Weights of a small sound classifier: held-out accuracy 97%.
Rows from block 2 of a small sound classifier, named by matrix and row number. Rows with one number within an expert belong to one neuron, the router's apart. Each number is 50 + 12 x the weight over its row's rms, rounded and kept within 0 to 99. All counts start at 0.
Before each expert's rows are labels from the 100 clips, of 14848, where the router gives the expert most weight on average: "strongest on" is what is common among them. Only what is clearly more common there than usual is listed. The data: short read English sentences (LibriTTS-R).
# router: router (model.blocks.2.mlp.router.weight, 8x320, trained with AdamW), inputs 128-191
# gate: expert gate (model.blocks.2.mlp.gate, 8x160x320), inputs 128-191
# up: expert up (model.blocks.2.mlp.up, 8x160x320), inputs 128-191
# down: expert down (model.blocks.2.mlp.down, 8x320x160, transposed), outputs 128-191

# expert 3
strongest on: voice: male
router.3:54 59 65 65 22 39 51 63 51 35 40 42 54 51 56 44 54 44 37 59 56 60 22 51 45 46 45 67 60 56 30 50 21 47 43 71 41 70 41 58 53 43 49 50 56 67 55 68 53 43 28 46 61 77 78 44 47 63 47 61 52 34 32 59
gate.4:61 68 42 81 61 46 61 67 57 31 58 54 56 54 51 52 83 45 48 41 35 26 56 33 49 24 12 63 37 52 56 55 37 30 50 49 54 46 44 37 50 41 43 57 53 54 61 55 51 48 37 63 37 42 25 43 35 40 57 62 45 56 49 65
up.4:40 46 56 46 43 57 38 36 29 55 51 60 41 74 42 44 43 32 56 55 64 75 44 61 61 44 74 28 55 40 35 51 49 65 41 57 51 57 44 77 51 46 63 48 40 58 59 57 45 71 60 35 56 41 66 46 76 53 34 68 57 59 54 38
down.4:66 37 50 51 50 65 46 62 43 32 46 21 52 50 65 53 47 46 26 53 37 48 54 38 36 41 89 39 47 59 37 48 26 27 68 46 43 55 44 29 53 51 43 38 21 59 31 56 51 58 41 47 44 34 53 43 58 46 44 46 57 54 62 70
gate.5:74 55 57 44 75 69 62 53 53 43 63 44 56 45 51 54 65 49 54 58 38 54 37 48 69 33 68 49 29 50 57 42 43 45 54 45 58 46 58 69 53 64 35 52 32 66 44 52 54 34 54 63 32 57 50 41 49 58 71 68 44 62 68 56
up.5:76 43 57 69 61 59 56 47 55 58 71 61 55 43 50 59 46 46 42 56 53 47 42 64 60 56 45 49 54 43 55 35 68 60 39 61 72 52 29 23 45 56 59 39 48 27 54 38 32 51 45 55 75 54 39 57 56 47 51 70 38 59 41 50
down.5:48 49 81 52 58 49 28 48 52 53 59 72 34 57 54 43 51 63 86 48 47 47 49 36 37 49 58 84 33 64 66 34 54 64 64 51 49 49 28 42 64 27 55 62 47 70 60 54 56 69 58 59 50 62 47 59 32 52 62 76 32 41 40 47
gate.6:61 53 38 48 61 56 54 53 33 63 22 52 58 66 46 61 61 49 46 46 17 54 55 80 42 84 63 59 16 43 53 54 52 28 59 66 41 45 52 45 49 49 58 39 47 62 49 58 59 33 57 48 48 55 52 33 47 56 54 61 55 35 60 39
up.6:67 52 56 61 56 45 56 47 45 50 58 43 41 21 46 47 38 31 48 60 62 35 43 60 40 45 57 58 50 54 48 50 53 67 45 66 58 51 54 47 39 62 55 56 37 43 39 66 53 45 47 59 25 46 48 27 65 48 63 43 41 50 29 54
down.6:41 64 55 29 33 51 26 54 41 49 28 30 70 51 46 51 39 53 44 37 45 66 38 57 55 35 54 56 48 50 56 54 60 41 52 62 47 48 48 62 45 28 54 35 39 25 40 66 56 47 35 61 50 45 50 38 37 28 49 23 45 31 61 41
gate.7:58 64 63 56 68 35 47 62 58 31 57 29 48 62 52 30 22 41 52 50 42 30 58 43 40 38 60 51 61 45 49 50 63 69 44 49 53 38 49 35 43 45 42 51 43 36 48 49 56 28 55 68 60 60 54 52 42 67 58 44 81 41 23 75
up.7:47 63 66 71 47 53 45 42 51 58 62 56 67 39 67 46 53 39 59 60 43 49 52 26 68 35 65 51 41 55 43 60 51 44 54 47 49 60 67 39 30 45 49 62 50 53 79 51 63 39 52 52 73 52 51 38 68 45 50 46 52 73 41 36
down.7:38 41 46 60 68 48 40 55 40 51 60 50 66 28 53 42 38 39 52 65 38 57 53 54 47 37 49 49 49 52 55 40 51 68 38 17 55 50 54 28 53 28 55 44 22 51 53 44 59 43 61 70 68 44 43 42 43 46 34 40 61 59 50 56

# expert 2
strongest on: voice: female; the word "he"
router.2:26 61 71 60 62 62 44 63 46 49 57 63 44 44 63 53 43 52 36 37 27 48 61 50 58 64 61 86 60 67 66 56 49 84 55 66 53 56 41 49 65 22 56 54 47 47 54 47 48 37 44 34 25 68 34 51 49 44 40 47 40 64 35 56
gate.4:47 67 41 64 49 55 57 26 42 39 53 70 69 75 47 57 62 56 49 44 44 51 47 43 42 38 66 27 50 36 46 51 45 81 42 38 59 61 56 45 62 57 44 38 53 63 78 51 29 38 46 70 53 32 52 50 56 64 47 34 46 57 38 56
up.4:38 46 40 48 29 46 55 48 49 51 29 46 59 55 46 45 32 50 48 29 44 46 52 42 45 42 56 55 34 64 52 43 40 51 51 67 59 75 37 38 44 45 49 53 25 40 61 57 46 33 73 63 35 52 28 51 62 60 27 53 61 51 51 37
down.4:64 72 30 56 48 59 32 46 39 57 45 55 48 46 66 36 29 64 62 58 42 65 60 53 44 61 50 34 46 56 67 52 25 57 45 40 49 55 63 61 46 50 26 38 42 54 58 39 56 49 24 52 56 62 58 53 64 36 25 30 47 45 24 39
gate.5:64 45 52 50 45 56 46 56 56 34 57 35 60 26 65 55 49 59 26 30 59 38 41 53 53 22 65 19 48 33 22 46 41 56 38 81 31 39 48 52 49 51 45 48 36 53 75 64 42 68 40 61 34 27 40 51 77 44 60 21 45 27 48 52
up.5:46 49 46 74 37 40 46 48 40 63 35 59 51 45 71 50 59 37 42 63 50 39 43 42 53 61 49 72 70 62 55 50 40 34 55 45 72 46 54 47 46 34 66 51 61 35 46 52 54 58 48 60 65 59 54 62 75 47 78 44 55 37 58 38
down.5:43 53 51 47 53 20 67 83 81 40 69 36 56 43 55 47 45 78 48 60 52 63 61 52 45 60 30 63 74 38 65 57 32 62 50 54 56 55 53 54 65 53 42 61 57 54 46 55 36 49 49 40 77 57 53 50 72 62 45 54 53 54 69 28
gate.6:54 63 56 46 45 48 91 61 45 51 50 48 46 57 78 53 74 57 50 73 44 39 70 56 38 51 61 56 42 74 53 59 50 63 43 78 29 40 28 46 52 49 47 53 58 44 53 54 50 61 58 50 59 60 49 21 30 60 38 65 46 53 51 32
up.6:33 38 63 57 49 31 47 50 44 43 54 67 37 47 45 38 27 57 40 46 24 64 30 56 59 36 22 39 55 48 46 49 60 17 51 54 52 72 62 32 56 35 46 50 41 43 48 40 26 29 57 43 30 40 53 58 63 67 55 37 43 45 40 68
down.6:60 65 69 42 40 72 72 43 58 59 34 75 53 64 73 73 43 49 24 20 64 53 60 57 35 56 43 44 38 46 79 54 47 52 73 46 59 61 47 36 27 39 64 57 32 57 53 53 64 15 30 53 49 68 63 16 32 48 42 65 73 50 27 53
gate.7:47 32 55 43 47 43 49 31 45 46 21 53 36 47 39 55 28 44 47 54 65 48 35 64 42 52 38 65 48 66 50 58 46 26 52 40 59 50 30 70 62 46 48 45 51 69 39 52 52 58 49 45 47 46 75 35 47 59 12 53 60 53 55 48
up.7:63 55 55 44 43 44 57 37 28 38 46 58 43 64 35 45 56 33 64 76 60 27 38 61 57 51 59 47 40 45 49 64 45 75 41 61 46 47 39 42 42 58 44 48 52 60 32 62 41 57 65 64 58 43 55 47 49 57 69 44 55 51 44 59
down.7:38 61 44 47 61 48 43 41 30 46 72 39 52 66 43 65 47 51 23 57 60 55 72 41 43 60 60 55 36 49 58 68 46 59 53 50 28 69 31 52 48 34 37 62 71 64 77 56 45 40 25 46 39 43 56 56 52 42 41 38 40 56 31 37

# expert 6
strongest on: voice: female
router.6:62 40 54 40 55 41 54 35 55 48 36 73 66 42 47 41 18 68 58 46 28 50 60 61 48 46 33 52 35 51 56 60 44 44 52 49 25 50 46 34 35 76 65 48 49 46 45 31 28 39 61 70 50 43 56 54 69 50 62 35 62 39 30 53
gate.4:64 51 61 57 52 58 51 60 38 42 73 57 47 48 49 50 38 42 57 58 88 48 63 54 45 41 75 71 40 35 47 58 18 38 59 50 36 71 69 58 56 52 57 45 40 50 45 39 25 55 52 32 56 57 52 42 51 58 65 43 49 64 38 43
up.4:46 57 63 46 58 70 41 67 44 52 57 57 61 61 69 51 17 57 50 59 81 59 62 46 49 29 78 60 41 31 46 37 09 32 48 68 44 52 64 50 45 41 59 32 34 51 59 57 27 55 59 35 49 56 55 45 59 49 77 36 39 58 47 50
down.4:46 50 39 58 57 56 44 43 49 34 38 59 49 28 64 43 46 78 49 67 56 41 71 65 32 33 34 47 43 41 45 36 61 58 34 65 42 39 55 49 41 46 55 57 44 37 63 52 66 51 67 55 56 47 64 35 47 29 49 58 40 39 42 53
gate.5:65 40 43 52 72 66 37 60 58 41 54 31 47 64 45 51 69 35 34 52 40 49 57 51 39 37 44 75 32 69 35 51 62 56 61 63 67 49 48 15 65 49 46 48 41 48 69 50 50 47 43 67 61 56 37 43 28 44 28 78 52 56 60 39
up.5:66 43 45 41 44 41 43 61 54 59 39 68 62 11 72 51 51 58 50 69 58 65 43 53 51 68 62 57 64 45 66 46 42 69 48 00 59 51 30 76 47 55 44 63 43 47 47 54 62 51 66 49 46 61 44 59 71 39 57 57 60 54 40 53
down.5:50 41 36 46 43 65 58 35 65 59 44 37 62 38 37 45 47 47 60 40 37 67 48 47 42 52 35 54 50 48 56 46 51 50 84 51 33 64 39 51 41 43 47 37 40 54 65 45 42 27 38 41 49 71 45 43 39 42 42 48 49 51 38 54
gate.6:71 36 63 56 75 71 59 80 44 33 60 41 55 73 45 50 55 65 47 51 57 48 58 46 59 58 49 71 46 49 43 41 34 39 39 46 38 68 43 61 30 59 41 43 54 38 81 50 48 53 59 85 34 74 48 52 29 36 52 60 56 62 44 69
up.6:62 75 54 50 55 54 66 56 59 52 52 41 85 46 47 60 54 62 50 70 42 62 40 64 48 35 59 51 53 43 52 55 75 51 49 58 45 57 67 28 60 45 52 50 64 56 46 51 49 67 65 72 32 65 50 55 52 36 65 43 54 66 33 47
down.6:43 50 46 52 24 62 62 38 66 58 34 62 28 70 28 54 61 35 53 32 36 60 54 58 54 42 36 49 28 70 37 49 27 52 64 56 50 55 60 57 41 58 64 73 60 55 48 28 37 48 42 41 66 57 55 59 69 44 54 60 61 60 52 73
gate.7:48 42 61 47 52 47 56 50 34 32 24 33 54 47 45 51 56 37 47 68 63 60 28 61 58 36 18 64 58 32 49 39 77 51 46 60 50 66 48 65 45 60 77 49 52 43 37 56 61 61 63 65 44 45 64 40 42 59 41 35 60 57 44 57
up.7:44 59 43 56 43 36 48 57 69 66 72 54 51 39 55 50 32 54 33 30 22 39 67 48 61 59 76 30 55 45 56 59 33 49 50 36 23 42 49 32 49 36 44 44 52 57 55 51 38 44 37 52 68 48 35 64 56 41 53 63 46 49 50 31
down.7:41 41 30 30 52 70 57 63 50 51 45 43 46 57 68 39 49 48 56 59 48 48 57 51 36 25 59 34 53 53 39 45 39 46 62 57 44 70 54 57 68 61 70 68 50 43 54 47 35 54 56 41 50 56 44 58 53 60 59 61 36 54 58 63

# expert 7
strongest on: voice: male
router.7:71 48 52 56 33 39 48 51 44 60 27 33 42 32 32 40 49 48 60 36 53 69 59 67 61 58 61 37 72 52 44 52 30 28 47 55 29 75 62 55 45 40 51 57 45 59 55 45 53 41 49 67 51 49 44 35 32 47 44 36 36 33 51 59
gate.4:46 40 52 36 44 49 49 50 48 32 43 32 44 48 53 64 44 55 62 51 54 54 49 33 50 50 60 47 43 57 36 40 70 67 51 48 51 51 34 55 45 53 44 59 55 54 30 45 36 47 31 40 60 40 48 53 66 56 44 84 57 49 50 35
up.4:52 53 41 69 81 48 49 46 71 55 74 80 55 61 30 52 40 60 47 67 28 47 44 37 47 45 32 68 38 55 56 25 62 52 38 52 49 25 27 25 56 62 56 52 46 59 72 59 83 41 54 72 49 51 44 60 40 41 66 67 53 57 36 46
down.4:61 48 44 30 42 56 62 56 54 53 43 46 55 60 48 43 54 48 48 46 78 34 52 54 63 46 39 53 46 66 75 49 62 29 54 29 53 81 53 49 42 39 36 75 40 62 64 46 19 44 34 41 69 53 47 60 33 71 52 43 66 49 49 54
gate.5:63 58 52 49 54 65 41 50 38 66 44 60 52 42 62 56 65 49 60 49 63 56 39 37 49 52 49 58 37 30 32 45 37 57 32 44 68 63 22 54 57 49 51 51 39 63 60 42 42 43 49 52 59 24 45 59 42 45 51 66 65 54 43 42
up.5:47 48 48 45 60 38 43 38 42 56 25 38 29 34 47 57 31 44 72 55 52 52 45 45 46 66 44 56 63 48 61 71 40 46 54 54 45 45 41 62 37 51 52 51 48 34 37 67 71 58 63 33 45 53 62 67 57 48 41 51 43 36 55 54
down.5:53 64 67 48 42 54 66 60 49 43 58 32 62 69 28 57 43 38 59 52 35 39 33 24 51 55 58 64 43 71 54 51 45 39 46 62 55 45 46 38 43 53 48 59 48 63 60 62 66 56 46 52 45 36 48 36 37 54 71 40 67 56 42 41
gate.6:59 65 34 47 67 41 61 27 44 43 49 48 58 56 39 47 41 56 55 54 48 22 17 44 64 47 37 74 37 41 49 58 35 58 65 59 30 39 52 41 42 35 35 51 49 56 86 46 41 08 45 49 28 62 51 40 28 63 51 41 58 46 52 68
up.6:23 42 55 46 42 74 37 71 39 49 29 48 45 31 58 41 24 48 55 34 44 47 29 33 41 50 21 35 29 44 43 50 40 42 57 62 46 46 62 63 68 84 55 64 46 34 48 62 34 16 43 54 52 62 52 43 27 58 47 53 47 40 57 35
down.6:61 57 35 19 56 58 42 45 69 39 38 46 55 53 31 37 58 57 46 58 49 37 49 48 55 59 35 50 55 40 58 53 41 54 77 42 42 63 53 46 65 31 35 43 50 20 53 61 38 49 41 37 57 43 59 73 55 35 58 47 69 60 72 49
gate.7:38 68 62 52 52 47 29 52 59 39 65 66 46 32 62 47 31 63 45 52 28 22 37 48 47 50 53 84 57 46 55 56 42 54 53 32 53 56 60 48 44 62 51 52 28 35 57 57 62 46 60 76 37 47 47 39 34 60 58 52 55 38 45 66
up.7:45 48 62 48 39 43 28 47 66 59 53 50 33 33 55 54 47 64 49 56 35 47 47 68 58 73 43 85 62 46 75 79 43 58 39 44 58 54 39 41 61 66 26 61 45 63 67 50 62 52 64 83 47 37 27 43 49 59 51 32 54 23 46 68
down.7:47 65 56 60 56 48 44 72 41 71 50 50 53 28 55 54 74 65 42 47 47 73 57 66 56 77 44 58 63 34 48 46 54 40 38 45 57 48 77 40 58 67 45 48 46 44 51 39 47 45 47 55 73 45 41 52 49 38 49 47 45 25 81 23

# expert 0
strongest on: voice: male; the word "of"
router.0:46 45 32 39 52 35 68 41 60 58 56 38 43 53 62 39 45 49 37 71 50 51 20 37 49 24 58 59 54 49 53 57 52 35 70 50 71 38 43 47 38 63 50 56 63 63 45 62 26 63 79 50 63 38 54 49 59 65 55 58 40 50 49 25
gate.4:70 40 49 40 62 43 38 53 58 54 56 50 45 33 25 43 29 63 43 64 41 54 50 28 30 44 36 39 51 53 46 60 66 51 54 75 30 62 51 42 30 46 48 54 38 49 70 44 53 25 55 46 65 63 58 50 67 49 48 51 62 57 34 71
up.4:52 17 37 30 32 48 59 34 53 47 34 56 60 50 40 51 65 50 68 68 66 75 46 78 57 55 59 40 45 57 45 59 56 35 48 35 48 31 44 37 80 59 49 49 42 55 50 50 69 54 55 64 52 37 48 42 58 53 51 68 56 63 55 51
down.4:57 40 50 46 30 43 60 58 26 46 52 49 73 35 61 53 38 60 31 47 23 68 50 56 44 30 56 82 69 57 52 61 58 40 59 54 35 41 56 59 61 51 33 44 26 56 68 37 59 71 57 51 42 37 62 51 25 22 46 30 42 44 43 64
gate.5:34 50 48 51 58 44 45 43 73 49 48 56 51 46 45 62 66 49 70 60 60 57 51 61 41 51 53 45 53 43 53 44 61 61 57 81 36 51 38 42 60 55 58 56 55 42 45 41 55 57 39 55 48 35 48 44 57 55 27 62 54 48 34 67
up.5:40 55 55 41 61 50 54 30 52 55 51 53 50 59 60 50 34 37 58 50 58 62 84 46 48 55 69 56 48 53 35 64 59 44 39 44 47 58 28 53 45 62 55 56 55 47 17 53 29 33 73 60 60 58 43 39 38 50 28 46 44 24 50 65
down.5:55 60 54 58 57 65 50 45 69 44 43 42 40 63 49 56 59 35 56 41 48 38 62 29 64 56 40 39 39 39 68 44 44 64 63 68 65 62 59 42 44 52 64 53 16 35 38 32 40 46 51 44 16 46 47 55 53 73 35 52 47 47 67 40
gate.6:42 61 46 32 55 50 50 31 40 43 39 48 59 43 46 57 57 65 52 67 47 70 57 66 40 34 72 54 36 46 49 44 34 50 48 59 49 51 51 42 54 26 62 68 59 42 41 50 59 44 46 47 27 30 41 66 36 42 41 53 44 48 45 71
up.6:49 55 43 63 43 61 43 54 51 49 47 44 39 69 54 49 35 38 60 39 64 35 47 30 62 54 48 47 56 64 55 38 45 58 51 35 53 36 37 70 41 56 35 34 48 68 66 59 55 46 63 54 71 48 47 31 52 67 56 49 61 62 61 31
down.6:60 49 43 42 41 40 36 48 59 58 36 55 46 61 42 60 63 65 62 60 51 59 42 48 60 38 49 58 72 67 54 51 33 34 35 47 50 32 49 55 51 50 58 29 58 40 54 49 43 52 46 58 37 51 43 51 49 28 40 67 36 43 67 44
gate.7:59 57 56 45 74 37 14 39 51 41 41 62 53 47 62 33 42 48 36 46 57 64 55 44 55 54 57 58 57 50 42 66 51 49 60 76 78 52 50 30 46 48 49 39 56 52 33 58 23 43 48 49 46 49 50 60 55 68 34 50 57 57 42 46
up.7:38 68 40 33 70 45 48 56 65 50 57 44 54 51 59 36 52 30 44 48 54 57 78 73 45 34 46 55 29 67 54 66 50 77 53 45 42 57 47 48 51 38 50 56 44 41 58 47 29 20 42 13 55 61 56 48 39 64 46 54 42 45 63 38
down.7:66 47 55 51 46 57 49 83 37 38 54 41 48 36 58 62 54 41 56 51 48 65 55 33 48 48 38 43 63 29 68 32 43 45 53 46 61 39 45 48 51 30 49 45 46 46 33 49 57 47 45 37 36 76 59 61 53 33 44 43 34 69 29 41

# expert 1
strongest on: voice: female
router.1:45 41 58 38 54 57 52 39 71 53 51 38 43 81 49 63 53 60 78 68 46 66 84 43 52 60 39 37 31 51 52 50 70 57 30 59 60 40 60 53 69 52 46 51 54 47 54 60 51 75 57 25 37 28 51 55 34 54 60 51 64 40 44 44
gate.4:23 59 21 37 50 46 51 52 40 47 36 64 43 34 47 56 34 51 57 64 47 12 57 56 52 34 70 58 47 53 54 47 46 32 61 27 52 63 56 82 40 40 60 63 53 52 53 40 44 60 57 61 33 44 58 67 50 58 43 99 61 67 57 54
up.4:36 60 39 46 40 54 45 46 47 40 63 67 49 20 52 53 28 61 63 59 47 20 38 47 10 60 58 29 48 63 58 50 38 44 43 58 62 67 57 50 30 24 57 45 54 54 41 47 72 50 56 84 55 42 54 74 39 60 27 88 61 50 52 51
down.4:55 59 50 44 69 49 45 50 47 52 67 49 43 61 51 56 70 55 58 46 45 56 57 57 60 52 35 59 43 46 38 56 58 62 50 44 58 41 39 35 28 45 53 53 74 53 38 73 41 41 54 44 55 56 27 65 35 55 46 47 41 63 51 50
gate.5:42 38 39 46 58 57 46 48 54 45 63 67 48 56 56 48 43 46 46 55 48 42 47 41 54 38 52 40 56 53 56 43 55 52 46 34 37 53 60 60 57 58 53 59 54 38 24 53 66 58 67 42 37 51 54 35 51 50 82 45 61 57 36 22
up.5:53 47 49 64 33 53 17 46 27 64 58 62 37 46 32 44 50 51 59 56 57 56 46 67 60 54 55 52 72 37 46 49 38 38 43 63 43 54 41 45 44 32 41 44 43 43 57 48 35 41 44 39 49 57 49 51 40 56 53 32 38 54 53 48
down.5:65 44 40 61 61 53 61 56 54 39 65 65 48 75 33 31 59 64 40 52 57 62 42 62 37 34 58 54 28 63 77 56 40 51 59 51 49 61 45 45 71 28 47 46 52 39 56 56 61 32 62 64 53 36 49 57 28 55 53 55 55 44 32 45
gate.6:49 49 52 32 46 49 52 47 43 68 63 52 56 82 44 50 64 58 46 47 50 48 51 41 45 49 39 68 38 36 55 54 42 59 61 74 46 47 63 76 53 45 21 50 54 42 49 63 67 37 66 44 51 50 39 48 36 63 55 59 38 60 32 69
up.6:58 44 50 43 65 49 54 72 67 61 48 61 58 58 20 59 56 39 47 18 52 60 29 51 49 28 41 54 50 44 49 41 59 59 48 56 39 69 62 58 39 77 56 52 38 50 28 53 47 59 50 33 72 67 57 74 37 51 58 56 43 26 48 72
down.6:61 52 48 55 39 48 41 38 53 48 30 39 39 55 47 52 51 62 47 26 66 55 42 36 66 40 57 57 40 54 53 60 68 31 37 41 42 45 73 72 75 45 79 58 58 41 59 30 29 43 51 49 42 55 54 48 77 63 70 56 66 63 57 60
gate.7:39 50 32 58 64 49 51 35 40 37 42 39 41 65 23 53 37 37 48 55 49 64 44 59 40 53 61 28 46 62 52 37 41 51 43 54 52 47 36 27 28 53 59 39 51 44 51 54 83 67 58 55 30 41 58 49 29 58 50 58 52 45 39 48
up.7:47 64 57 37 50 34 63 73 43 51 60 67 70 72 46 52 58 68 44 48 38 45 42 62 51 42 43 67 58 48 46 55 46 52 51 60 48 44 53 52 78 67 44 60 45 47 43 52 27 52 44 65 48 63 45 29 80 54 41 38 52 66 50 49
down.7:41 55 50 35 71 58 41 43 67 51 45 56 47 60 45 38 55 36 46 67 37 48 36 74 51 50 63 68 45 58 38 34 44 59 39 64 33 49 52 47 33 68 47 77 59 31 31 40 63 71 53 35 70 54 34 50 38 43 54 47 46 56 30 38

# expert 5
strongest on: voice: female
router.5:71 56 52 57 68 65 45 71 50 64 62 77 64 25 51 53 35 26 52 47 53 44 45 55 59 46 52 22 45 23 52 42 65 49 48 42 38 40 31 44 40 60 43 46 47 44 62 65 52 33 47 52 43 47 69 52 49 43 72 58 47 61 67 77
gate.4:50 46 47 29 64 44 60 71 57 61 46 41 48 63 80 46 58 57 41 61 59 44 08 32 64 58 41 58 54 69 50 65 43 73 49 37 55 44 46 52 52 34 42 45 70 37 78 40 64 55 46 69 52 64 55 46 59 52 40 53 47 66 63 50
up.4:42 61 48 49 59 66 59 52 40 52 48 31 36 23 58 44 65 55 44 59 38 50 37 61 70 85 65 43 57 50 52 57 49 49 41 60 59 45 48 36 59 28 41 50 69 53 53 46 28 41 55 57 34 51 56 48 25 59 49 59 46 34 52 61
down.4:39 45 48 54 60 41 48 45 39 44 35 29 54 25 48 42 45 44 50 58 64 51 47 73 26 72 60 63 81 42 35 32 42 43 62 35 51 49 68 53 65 67 75 31 43 54 51 47 52 54 76 58 73 38 46 31 75 52 44 50 61 45 32 46
gate.5:38 50 56 47 56 34 52 49 24 61 58 51 57 38 75 45 32 56 62 53 58 70 52 51 42 51 48 57 59 47 65 35 45 40 54 48 33 52 52 52 46 42 59 44 57 63 43 53 39 55 36 48 40 63 55 44 39 53 39 48 53 24 46 55
up.5:47 49 52 43 40 53 33 71 44 50 25 51 43 40 67 34 49 53 56 47 61 49 35 48 52 45 30 31 43 54 59 49 45 60 52 59 57 43 58 65 40 52 53 34 60 53 70 64 49 44 36 55 55 33 55 56 43 56 57 61 74 59 51 46
down.5:69 50 44 40 40 70 61 54 46 64 40 52 44 29 23 49 71 42 48 47 55 53 37 54 43 36 53 38 53 49 59 61 58 32 53 68 45 53 38 54 61 52 67 42 55 61 27 40 46 54 68 40 53 53 28 55 48 55 54 42 34 61 11 57
gate.6:34 50 49 40 50 42 53 43 55 52 66 52 54 75 46 40 52 28 37 43 51 49 53 74 54 26 62 47 56 59 32 55 48 52 47 46 40 50 57 45 37 66 39 49 43 52 29 73 56 57 50 63 64 64 36 61 40 60 28 45 31 48 57 54
up.6:49 43 43 41 56 46 57 40 65 45 68 64 55 48 38 56 56 22 46 46 49 75 53 49 70 12 59 49 63 29 31 57 45 52 53 71 46 43 76 46 44 64 26 46 50 38 20 56 58 33 43 58 63 44 67 54 46 42 36 65 52 65 61 75
down.6:57 41 41 55 58 50 64 46 55 46 40 37 53 55 54 63 38 54 35 44 39 44 59 53 47 61 41 42 50 33 40 38 46 60 49 52 41 43 53 42 37 43 54 75 36 59 34 25 58 46 54 62 52 44 61 57 48 48 37 29 66 49 76 52
gate.7:78 84 43 56 31 52 70 53 49 49 52 45 35 38 33 48 47 45 33 48 54 60 42 43 26 53 55 51 45 64 47 46 30 40 59 45 48 46 56 35 42 43 58 56 54 43 73 33 61 46 41 37 34 48 53 57 68 39 70 18 35 39 45 66
up.7:37 23 55 54 63 56 30 39 59 45 59 59 56 61 66 52 34 43 60 53 59 55 60 46 56 60 68 41 52 51 60 41 35 55 43 50 48 42 41 57 72 62 28 47 38 47 39 60 40 48 67 66 52 52 44 33 45 64 33 84 57 62 51 36
down.7:47 67 43 53 51 44 41 50 52 90 64 75 62 66 47 38 38 51 46 54 49 59 69 58 84 42 54 53 49 46 56 53 38 57 60 38 81 61 51 39 41 40 49 40 64 49 31 69 37 53 47 58 58 49 47 62 58 29 47 61 45 55 36 62